Rows from block 4 of a small CTC audio transcriber, named by matrix and row number. Rows with one number within an expert belong to one neuron, the router's apart. Each number is 200 + 40 x the weight over its row's rms, rounded and kept within 0 to 999. All counts start at 0.
After each expert's rows are labels from the 100 clips, of 14976, where the router gives the expert most weight on average: "responds to" is what is common among them. Only what is clearly more common there than usual is listed. The data: read English sentences (LibriTTS-R). In brackets: how many of the 100.
# router: slot weights (model.blocks.4.mlp.router.weight, 16x256), inputs 0-127
# up: expert up (model.blocks.4.mlp.up, 8x256x256), inputs 0-127
# down: expert down (model.blocks.4.mlp.down, 8x256x256, transposed), outputs 0-127

# expert 7
router.14,141,270,238,261,201,150,96,253,174,186,232,181,237,193,176,220,198,130,162,226,185,234,286,229,221,215,98,222,259,176,128,192,213,184,188,244,233,214,169,202,192,284,214,211,288,214,208,286,187,139,189,190,219,282,143,225,222,222,226,257,217,214,132,164,270,210,175,313,222,238,134,200,141,243,185,291,217,220,196,157,168,185,205,174,164,182,200,179,186,155,168,171,250,239,222,177,207,210,194,225,159,160,250,205,185,159,248,185,167,223,171,201,157,146,172,169,230,203,176,194,176,237,202,160,230,196,206,192
router.15,192,232,263,282,202,137,166,223,181,210,223,187,226,257,162,235,133,151,167,229,148,216,266,227,220,224,58,125,228,193,144,176,235,178,179,236,208,190,173,239,160,254,216,232,256,223,165,265,195,146,205,206,172,249,112,220,209,215,244,243,194,214,132,238,247,165,152,262,257,270,149,173,164,216,167,274,160,198,234,164,186,212,242,194,216,199,212,184,199,177,176,184,260,201,213,169,211,165,189,201,159,152,278,196,150,185,247,181,244,208,156,185,163,169,190,169,194,179,201,195,151,271,192,179,261,181,154,185
up.0,171,199,202,275,255,149,203,188,195,238,130,230,169,167,161,226,198,217,172,169,150,228,239,173,232,229,168,119,258,194,192,76,279,271,205,233,165,186,283,212,166,237,151,160,273,158,110,220,233,263,208,180,167,258,154,137,214,258,176,181,181,150,177,223,264,160,147,227,201,280,157,176,204,179,113,238,166,227,149,230,166,240,210,205,209,133,152,269,253,195,210,226,173,174,212,175,153,184,216,147,221,250,235,157,221,212,134,227,180,167,179,203,162,262,158,207,199,234,220,255,180,220,157,167,238,187,201,227
down.0,265,178,178,139,170,201,221,196,156,156,193,238,208,163,200,192,205,231,161,158,144,136,176,172,231,223,169,152,154,192,198,215,176,216,214,144,223,217,227,185,246,239,155,205,150,205,200,96,188,160,179,247,191,211,268,323,269,210,160,266,202,197,221,250,180,246,266,179,226,123,242,175,214,164,192,110,231,265,171,190,188,171,163,157,220,246,232,218,241,254,246,229,225,284,227,227,260,216,193,169,186,196,193,170,210,231,204,180,239,227,125,224,178,199,175,176,185,189,217,203,171,198,217,214,212,172,168,218
up.1,159,236,166,223,208,195,148,214,213,194,164,139,175,175,205,183,154,186,191,205,221,287,201,214,226,240,134,132,140,153,159,216,192,179,226,314,211,200,191,236,132,223,177,228,227,186,221,197,190,253,223,204,131,245,142,234,224,267,186,178,190,189,139,232,173,245,139,220,306,280,222,149,237,221,267,242,241,266,162,255,135,217,138,160,159,190,200,153,236,195,172,175,200,226,211,167,228,197,199,200,136,206,205,213,178,256,165,226,177,144,167,196,183,169,164,217,250,194,201,193,117,226,182,164,218,196,241,188
down.1,188,183,205,108,262,268,227,163,223,185,139,201,184,145,196,249,179,297,188,169,200,185,187,144,222,192,311,184,153,201,239,165,167,227,214,203,148,143,243,230,165,193,128,153,163,195,187,142,165,167,238,203,216,184,253,282,232,143,211,188,211,202,235,178,252,231,216,183,238,172,239,207,207,204,152,163,214,169,225,206,205,214,216,223,303,228,178,194,245,185,226,234,137,279,162,212,243,211,171,220,197,203,236,189,216,178,208,214,190,243,169,225,247,185,227,171,199,200,187,212,119,191,85,222,263,143,177,161
responds to: voice: female (89)

# expert 5
router.10,143,166,202,219,266,160,191,233,170,178,184,171,199,179,157,226,222,307,131,183,135,152,179,185,230,215,188,196,216,185,111,171,229,191,257,221,142,106,164,249,234,192,144,127,216,194,216,144,189,188,234,168,217,231,165,225,232,224,210,268,256,210,200,188,246,237,235,266,241,210,229,179,171,230,168,132,240,231,188,207,128,230,205,181,217,206,286,217,207,240,166,253,174,255,234,184,241,188,198,158,166,191,272,241,200,181,184,153,159,231,135,255,147,155,137,151,271,191,163,197,224,221,200,128,220,245,228,194
router.11,184,136,192,211,255,128,206,180,163,174,187,151,158,161,166,233,197,300,128,214,144,153,186,219,269,216,185,171,219,159,133,218,208,186,249,227,169,134,187,261,226,221,150,147,214,226,223,126,215,203,210,178,242,216,174,193,245,213,217,257,261,235,187,187,265,268,263,248,232,231,234,139,153,243,185,134,242,239,189,230,173,251,191,157,211,214,260,202,201,209,179,260,206,235,235,186,256,202,187,186,147,183,268,248,182,187,218,156,172,255,108,227,142,166,153,157,282,203,143,182,232,242,210,110,239,223,230,202
up.0,195,164,205,224,205,216,205,179,241,207,206,271,218,179,176,134,177,146,272,175,255,215,215,242,167,171,135,190,130,172,227,194,144,208,219,151,227,218,218,147,179,199,152,257,161,233,152,195,258,180,194,231,190,148,148,194,155,187,209,154,199,147,233,170,135,156,133,164,226,213,156,208,220,156,217,256,106,195,203,188,240,129,189,250,229,131,169,203,222,206,250,193,213,185,231,255,114,173,182,164,148,179,164,195,245,207,133,130,192,200,230,165,268,124,212,212,170,182,212,164,212,204,179,240,171,249,174,200
down.0,204,191,209,181,169,142,206,265,223,212,102,219,175,129,220,222,216,179,286,252,187,203,158,207,240,154,266,169,299,206,222,146,165,188,188,165,173,194,179,244,216,206,249,131,185,170,234,227,122,200,302,190,233,223,209,172,271,210,262,204,238,225,184,202,177,223,211,246,164,189,154,242,220,174,203,156,191,183,161,238,174,225,143,98,284,282,193,227,184,225,167,158,228,243,181,189,180,275,201,144,180,166,229,240,185,285,198,166,159,241,131,184,142,257,207,220,235,176,191,138,242,208,202,215,235,233,208,170
up.1,177,193,159,217,233,235,191,129,175,187,183,155,182,195,244,232,116,228,231,169,177,188,154,163,217,250,191,184,214,157,218,185,213,256,233,243,159,142,280,229,148,236,192,162,204,152,176,178,122,143,153,160,143,207,175,138,163,221,176,197,223,154,164,214,172,229,258,231,245,212,219,189,194,236,150,194,214,211,169,268,225,264,210,182,186,244,231,224,252,268,244,221,176,213,197,274,218,108,128,153,222,214,221,242,220,148,156,249,190,157,153,245,227,210,183,163,198,253,199,284,241,246,142,195,157,169,219,206
down.1,165,177,186,218,270,159,184,188,120,260,184,229,230,223,184,179,155,174,175,144,228,271,225,278,155,198,215,138,190,232,210,129,206,239,153,224,180,282,226,178,158,205,172,220,203,231,154,197,221,256,299,153,156,125,213,182,167,198,189,111,188,207,178,226,263,175,185,216,212,205,205,237,252,255,109,200,200,227,145,199,220,197,210,275,195,166,149,239,176,153,203,230,240,163,219,242,113,228,184,155,203,156,186,227,163,170,180,218,203,189,258,192,163,234,220,199,219,146,187,148,268,225,172,212,144,210,220,262
responds to: voice: male (91)

# expert 1
router.2,254,223,263,218,199,171,261,224,242,278,234,152,167,186,174,219,239,256,175,220,254,192,251,237,187,177,140,262,180,294,203,255,226,170,177,112,217,172,157,212,227,155,233,228,143,248,275,156,191,207,276,227,216,139,191,181,198,140,266,210,209,239,188,143,133,183,224,136,180,106,171,216,214,204,226,219,200,172,243,125,184,195,245,204,225,226,257,164,148,165,188,217,192,249,194,184,223,225,245,212,155,138,164,186,177,229,243,143,141,233,187,189,188,114,166,252,214,175,173,148,185,141,254,156,177,275,171,172
router.3,257,216,222,175,192,143,251,223,276,297,260,146,174,221,171,174,279,251,148,217,241,208,241,222,212,158,158,226,199,262,183,265,283,146,176,117,231,158,187,194,217,162,219,193,123,235,231,155,195,244,229,212,238,166,209,211,165,166,231,236,233,235,183,158,140,199,217,138,167,100,164,214,191,198,219,201,186,194,309,184,193,205,269,178,218,226,220,141,138,192,169,221,231,253,186,190,237,217,201,215,142,159,196,180,155,256,240,139,146,217,177,203,176,152,180,213,197,139,185,173,206,154,269,142,179,269,182,152
up.0,236,221,179,129,238,236,195,142,165,149,172,149,216,106,176,196,155,187,246,155,174,167,144,217,217,144,196,184,219,194,231,219,208,203,175,211,182,212,258,142,220,194,211,109,190,241,208,217,219,231,178,199,167,244,274,132,252,182,201,232,203,106,204,234,201,185,214,220,172,177,238,274,181,187,110,108,195,169,202,241,238,243,156,147,187,228,161,254,203,238,248,253,124,245,206,227,189,211,219,147,272,194,242,202,242,242,209,259,242,128,229,150,259,258,222,190,198,214,259,279,248,221,164,243,184,190,162,217
down.0,268,206,220,169,138,173,195,194,231,236,184,261,156,187,193,169,241,260,243,217,212,185,134,233,190,182,214,233,128,200,214,185,164,188,171,192,305,205,130,185,227,124,208,236,183,221,201,150,154,183,220,223,232,189,153,223,184,217,204,183,256,240,219,155,189,212,241,206,156,191,232,231,211,234,212,162,149,161,255,243,177,213,260,198,185,198,262,166,208,147,179,173,187,244,141,156,208,273,232,198,195,173,119,205,209,231,250,100,158,214,141,206,243,224,220,262,132,195,171,207,190,127,226,133,199,213,204,215
up.1,224,158,161,205,315,179,237,191,157,260,99,166,171,190,141,164,227,194,170,129,184,193,181,229,236,214,226,176,236,187,230,223,226,214,252,159,198,115,234,191,183,217,123,148,184,150,279,145,209,217,199,211,204,221,150,210,173,212,175,167,243,157,268,190,179,148,225,197,220,224,233,175,185,135,150,134,158,273,149,265,182,253,199,187,172,159,160,190,224,184,236,209,204,201,181,254,197,146,176,282,160,187,223,191,197,181,157,142,226,182,178,192,158,239,186,179,281,229,186,243,247,179,143,194,166,236,233,180
down.1,266,222,133,154,132,182,245,219,274,226,255,263,211,214,153,204,228,292,206,225,156,185,152,209,277,145,269,241,219,227,262,199,175,192,223,153,260,203,176,170,169,177,200,255,220,274,229,177,151,188,221,207,205,190,215,233,330,236,240,256,222,161,290,203,137,273,284,167,195,165,251,133,199,145,256,204,241,212,273,257,202,205,209,237,284,178,209,201,193,185,154,237,232,267,205,166,217,249,216,230,227,224,130,223,160,240,268,163,164,211,167,198,182,156,143,237,218,238,198,200,198,184,249,144,202,192,190,235
responds to: voice: female (85)

# expert 6
router.12,200,240,282,225,156,184,255,213,251,198,262,196,133,211,151,213,301,234,162,240,185,228,203,198,172,197,183,245,214,234,142,229,225,146,164,190,247,167,152,224,257,191,262,195,124,212,228,201,193,213,236,244,240,173,204,198,223,165,253,215,200,279,221,196,106,238,208,198,153,133,161,220,164,225,241,252,232,193,261,150,173,250,270,201,253,200,234,191,203,168,175,186,210,245,195,149,238,254,228,262,112,148,188,138,150,251,225,199,138,256,201,192,170,181,146,220,213,140,182,169,199,216,278,196,235,236,183,222
router.13,184,201,255,240,150,147,251,231,218,257,244,175,145,185,186,235,263,230,139,241,214,223,256,185,176,175,186,227,199,223,197,228,240,113,209,148,266,198,201,239,262,183,278,197,146,242,289,167,198,229,253,258,259,147,218,211,230,175,244,235,235,283,177,180,137,221,210,179,152,134,204,226,190,209,241,238,173,184,229,175,183,211,231,183,250,195,233,116,143,174,163,220,205,233,186,155,217,264,226,271,192,155,140,196,149,229,226,142,142,268,220,229,158,141,192,178,138,139,194,174,173,158,274,153,236,232,201,149
up.0,179,164,169,214,189,244,197,155,218,207,133,215,193,159,196,198,198,218,182,155,222,152,141,98,169,226,145,176,146,172,214,190,170,277,140,209,155,134,239,154,116,201,177,210,201,109,188,182,186,187,195,195,171,269,167,150,178,224,205,172,173,175,181,195,171,195,191,216,172,243,263,200,221,173,147,201,168,234,147,237,211,198,191,189,218,215,194,197,192,212,241,195,172,206,253,234,173,178,171,181,230,283,206,252,243,165,131,251,264,279,217,174,236,225,154,181,273,280,280,249,252,205,141,237,154,158,226,194
down.0,229,161,195,115,174,210,231,172,207,190,214,234,234,228,167,260,228,207,229,192,115,246,130,172,146,221,211,242,245,186,227,249,188,246,158,243,128,193,197,190,166,169,206,144,193,215,217,170,173,214,190,218,238,241,266,230,243,204,196,209,267,153,175,127,295,267,240,226,232,215,265,233,220,167,203,166,247,229,225,200,190,228,223,195,248,253,276,155,128,200,165,192,181,246,214,194,203,263,168,142,186,177,206,169,220,149,242,195,190,189,163,262,176,234,150,231,225,267,167,176,226,231,213,191,199,177,205,131
up.1,190,185,206,241,202,207,180,139,179,168,163,250,249,211,207,170,156,167,191,157,222,205,213,163,161,238,202,209,134,171,193,188,168,255,210,231,143,173,247,214,129,191,151,290,242,88,172,197,208,170,208,118,144,286,159,188,179,237,93,176,184,111,232,246,205,201,166,254,223,283,253,229,217,197,177,248,144,184,202,226,217,181,182,171,197,195,199,211,266,196,242,228,223,176,220,262,236,141,161,188,211,229,217,224,248,219,193,268,252,186,206,189,210,210,219,158,211,197,199,213,281,234,169,219,87,195,239,209
down.1,216,157,165,100,223,181,198,209,181,179,186,180,218,178,168,248,141,165,196,184,144,229,151,209,229,280,235,168,304,171,224,172,168,115,256,186,182,264,194,250,214,220,206,115,221,233,153,157,125,254,156,243,210,206,225,246,210,224,191,268,205,207,199,184,200,194,220,200,196,193,269,150,218,214,202,178,258,252,215,186,168,244,170,151,193,274,184,173,213,203,181,250,210,194,204,156,247,213,189,182,206,166,280,146,125,228,192,244,252,171,183,228,96,174,170,174,209,202,148,184,232,181,139,158,142,180,325,137
responds to: voice: female (82)

# expert 4
router.8,191,244,169,214,153,238,160,196,120,134,202,211,240,201,236,186,220,183,238,133,200,185,221,121,182,223,175,201,204,118,188,154,127,221,209,252,224,308,237,196,232,253,182,255,259,188,149,225,223,171,138,162,186,242,118,183,230,225,110,193,187,218,172,206,213,216,174,277,222,269,206,172,220,188,173,281,179,200,192,202,204,184,160,228,147,152,147,236,232,180,243,130,191,176,189,215,181,162,185,160,242,201,257,227,221,111,145,222,182,209,235,184,188,283,260,151,187,241,191,196,169,218,133,210,214,150,242,199
router.9,153,275,136,261,152,235,198,214,159,185,187,256,228,216,260,204,234,179,222,122,222,183,236,136,173,222,162,197,222,137,199,171,101,193,165,237,208,265,218,169,228,244,181,224,262,178,114,222,217,159,149,190,157,249,154,196,183,229,163,163,162,174,183,226,169,192,195,254,239,263,212,209,215,197,186,285,199,261,181,203,219,192,159,226,114,189,120,254,259,200,228,160,205,175,194,177,170,182,187,170,239,252,247,261,232,125,161,211,179,183,215,235,222,237,271,170,173,237,200,222,189,226,131,233,198,133,204,234
up.0,99,202,257,238,200,220,151,146,161,168,187,321,250,156,214,212,139,145,205,196,240,179,218,137,160,215,195,161,247,120,171,175,159,259,170,243,189,211,261,209,138,253,189,188,266,122,178,246,166,168,142,111,185,234,188,145,215,160,190,177,136,150,120,203,213,146,189,193,257,254,216,218,255,168,162,243,179,179,162,268,217,208,186,167,163,200,188,253,201,253,237,198,275,216,221,212,194,145,154,188,264,225,230,153,226,181,101,215,192,149,240,215,170,294,182,129,199,236,164,232,192,218,148,264,135,181,242,214
down.0,182,135,214,221,199,140,251,215,146,185,225,191,230,162,217,255,218,269,168,249,121,191,166,194,220,266,239,271,196,210,225,227,193,161,261,257,202,183,163,249,221,125,165,202,191,204,203,211,151,120,197,211,196,197,274,244,272,188,229,283,247,200,237,151,191,266,264,182,200,190,198,134,149,166,233,127,253,250,196,167,128,192,213,141,219,160,270,184,150,214,116,188,163,226,253,216,243,203,168,203,212,231,209,121,216,184,192,222,199,191,134,312,133,235,143,205,217,221,200,224,187,224,229,144,150,172,270,139
up.1,190,277,196,206,178,139,195,160,152,198,178,237,244,243,198,159,154,189,146,215,219,162,196,188,133,212,174,130,222,150,116,156,224,248,145,204,215,180,246,168,123,237,205,203,232,237,237,176,218,230,178,171,212,287,177,172,184,201,155,202,151,183,162,284,234,145,153,186,224,229,184,209,221,167,134,186,129,208,186,193,249,285,204,216,161,205,193,268,262,226,254,203,192,147,192,232,155,205,206,151,238,213,235,255,265,151,178,237,173,171,225,167,216,248,181,232,193,187,226,259,227,189,199,196,134,226,125,278
down.1,158,207,174,161,191,252,181,143,146,181,159,215,232,153,212,204,148,167,218,108,196,220,179,223,297,277,237,240,282,123,182,166,186,229,272,233,206,166,202,289,211,249,196,211,208,168,214,196,186,109,133,222,197,161,148,236,228,292,181,143,227,204,110,192,252,234,205,242,267,271,242,156,170,116,199,225,221,234,163,199,207,225,126,197,207,276,241,177,192,192,219,219,292,228,255,180,242,240,178,198,269,203,272,139,203,163,179,278,228,205,199,177,168,174,169,154,234,228,163,196,151,287,197,172,159,187,279,159
responds to: voice: female (79)

# expert 2
router.4,193,187,163,196,187,212,166,295,211,181,273,160,218,177,163,231,182,146,157,238,157,206,174,259,234,200,146,245,141,238,172,259,190,130,230,158,158,142,128,194,213,155,183,225,124,265,249,170,149,174,245,209,250,167,231,207,236,173,247,234,233,228,163,124,150,229,215,150,217,150,190,194,168,247,249,165,224,198,148,188,173,149,187,186,153,158,251,132,138,216,137,188,182,218,218,154,219,207,205,265,138,154,186,199,141,251,226,147,122,259,171,186,151,166,199,257,241,182,173,165,238,204,262,187,200,222,211,163
router.5,175,201,208,191,174,217,160,326,195,191,257,173,244,181,134,182,187,148,185,213,182,222,185,243,240,192,113,254,155,204,188,245,241,138,230,187,191,143,147,185,190,183,185,191,161,242,248,173,150,177,255,192,226,155,242,210,223,218,261,256,254,248,167,112,119,185,211,179,208,173,190,220,196,246,254,186,241,182,185,162,179,172,228,192,131,146,230,147,152,202,144,196,169,252,197,159,240,217,203,276,159,122,169,248,108,234,208,176,122,263,147,207,118,183,168,222,233,189,166,167,199,192,261,186,170,200,198,169
up.0,111,217,217,221,175,196,162,180,247,227,270,127,186,231,165,192,217,287,207,273,198,157,211,196,200,157,229,267,199,158,200,211,216,205,202,181,166,206,167,250,254,293,233,209,235,241,234,214,162,309,193,247,233,177,188,192,185,166,193,248,206,285,203,169,261,225,195,156,214,188,138,217,235,207,251,210,213,239,266,206,186,160,232,214,201,145,243,222,150,193,218,222,229,210,166,208,225,174,293,184,154,186,236,144,159,138,265,206,186,195,184,156,192,144,100,189,245,195,188,221,159,203,149,130,266,124,133,205
down.0,238,209,197,243,207,121,169,172,195,217,166,222,142,153,244,232,171,202,209,158,214,268,215,216,152,204,161,228,231,264,224,176,211,200,138,248,266,154,217,211,310,169,182,236,206,199,174,226,203,255,283,244,168,196,158,106,167,234,182,131,179,194,173,175,200,214,183,154,134,194,142,194,148,170,222,195,155,208,260,196,205,109,175,235,116,230,210,179,184,216,223,175,212,162,168,186,126,173,228,188,221,190,131,230,267,282,225,206,151,199,253,172,174,219,190,277,175,139,256,159,234,123,170,181,217,234,178,224
up.1,263,161,209,163,218,184,147,242,233,250,224,258,221,170,239,192,173,204,134,145,163,143,171,213,209,243,169,231,178,225,222,189,234,170,216,186,189,173,191,183,203,270,193,118,225,155,190,187,197,238,204,127,157,190,254,222,219,278,137,180,275,138,183,203,156,235,184,218,207,240,211,259,148,242,134,146,170,229,181,217,208,285,205,154,206,154,166,200,181,218,226,240,198,278,265,263,210,185,166,209,212,192,162,238,220,232,136,220,219,170,166,233,209,179,208,217,254,178,228,194,273,159,181,276,165,254,235,174
down.1,195,220,201,189,172,260,226,199,210,147,192,262,193,192,174,180,245,254,168,209,194,145,198,196,244,187,249,198,304,201,212,216,135,181,195,185,220,172,169,221,213,164,189,123,200,241,220,168,139,139,108,236,223,158,226,253,204,241,262,249,264,180,216,199,232,233,236,261,266,148,191,167,150,148,205,214,247,283,200,241,156,234,194,169,304,277,268,193,179,249,172,270,227,261,198,190,207,257,162,187,210,191,197,192,242,185,240,151,203,152,116,201,165,233,141,158,162,215,271,220,139,239,199,170,125,122,122,175
responds to: voice: female (80)

# expert 0
router.0,251,158,192,147,208,255,264,170,255,179,199,257,154,143,224,223,184,184,257,179,199,166,143,187,167,179,239,165,186,240,258,194,176,241,198,100,204,137,233,214,201,177,177,143,110,175,164,154,173,207,171,234,194,106,256,263,201,162,162,237,215,182,220,205,178,243,177,127,157,119,255,178,209,199,190,151,172,188,176,224,218,114,142,196,199,268,194,217,218,242,225,244,124,227,218,264,245,196,180,179,262,228,165,213,231,225,200,251,272,207,232,181,227,240,187,213,205,212,243,199,237,150,162,268,162,177,211,213
router.1,259,154,164,114,188,250,260,174,249,199,196,247,160,139,211,205,211,192,263,165,166,181,124,227,217,171,277,186,188,246,269,184,182,228,183,86,191,149,233,184,216,136,198,142,128,216,171,127,197,179,220,237,222,119,253,238,169,199,178,209,185,199,239,197,144,235,208,115,185,102,253,181,191,194,218,150,187,180,202,218,201,160,190,182,215,278,225,206,223,242,248,243,164,205,174,235,227,220,201,166,232,239,148,241,229,269,183,243,217,203,242,227,224,196,193,174,200,197,237,245,229,166,181,272,151,204,221,231
up.0,189,223,219,235,151,154,207,280,200,149,223,193,212,185,175,199,269,265,132,262,250,186,228,269,228,203,198,220,208,190,187,244,214,148,182,220,259,224,186,202,263,248,257,236,209,217,299,159,201,206,191,234,294,232,177,192,224,227,271,239,200,279,193,177,240,203,206,195,220,231,152,173,192,226,234,242,201,211,233,154,175,176,240,200,247,196,231,163,167,230,181,188,229,193,189,158,225,229,253,267,125,154,197,161,180,178,249,110,148,288,213,260,150,143,212,166,144,134,177,174,175,177,262,182,286,164,188,184
down.0,239,212,215,256,181,179,183,206,190,245,163,148,240,199,214,140,140,245,142,175,197,199,204,206,208,252,140,180,128,94,225,186,216,183,161,274,173,156,172,121,197,221,155,181,110,224,169,171,255,256,282,244,216,209,223,195,74,235,171,130,204,183,224,221,210,159,189,115,148,173,227,199,269,218,135,175,138,171,113,216,281,149,195,260,161,192,150,182,204,246,207,250,167,167,202,259,165,192,188,223,150,148,170,161,173,189,134,210,126,230,224,155,228,243,230,205,182,192,205,186,95,177,170,193,149,195,159,205
up.1,195,166,181,145,239,262,91,147,107,191,182,267,232,234,261,269,118,197,132,243,194,216,179,188,245,231,252,154,263,210,195,200,182,242,247,167,188,181,255,203,104,149,188,179,283,174,137,200,147,105,187,199,156,192,274,205,222,213,138,233,177,146,133,219,222,178,129,211,226,225,267,137,174,239,155,169,163,244,175,231,190,120,178,208,207,251,193,180,231,216,200,165,184,158,245,214,230,155,169,171,222,190,256,241,193,190,179,212,223,160,225,245,248,251,268,158,188,217,259,209,233,277,185,263,241,161,193,246
down.1,179,240,190,130,145,156,163,147,254,141,133,253,123,202,224,245,234,199,215,194,237,144,222,212,203,175,145,135,233,195,135,188,154,234,267,209,242,238,226,254,185,216,180,160,235,230,180,165,121,221,190,158,188,231,194,212,228,265,126,230,287,207,175,208,172,241,235,207,176,181,231,212,158,178,154,220,241,214,229,139,190,237,213,186,173,212,267,203,194,184,185,276,241,302,193,189,196,166,236,186,220,218,182,169,128,227,250,164,187,189,117,247,219,189,223,181,157,215,207,169,154,145,205,110,217,256,179,210
responds to: voice: male (74)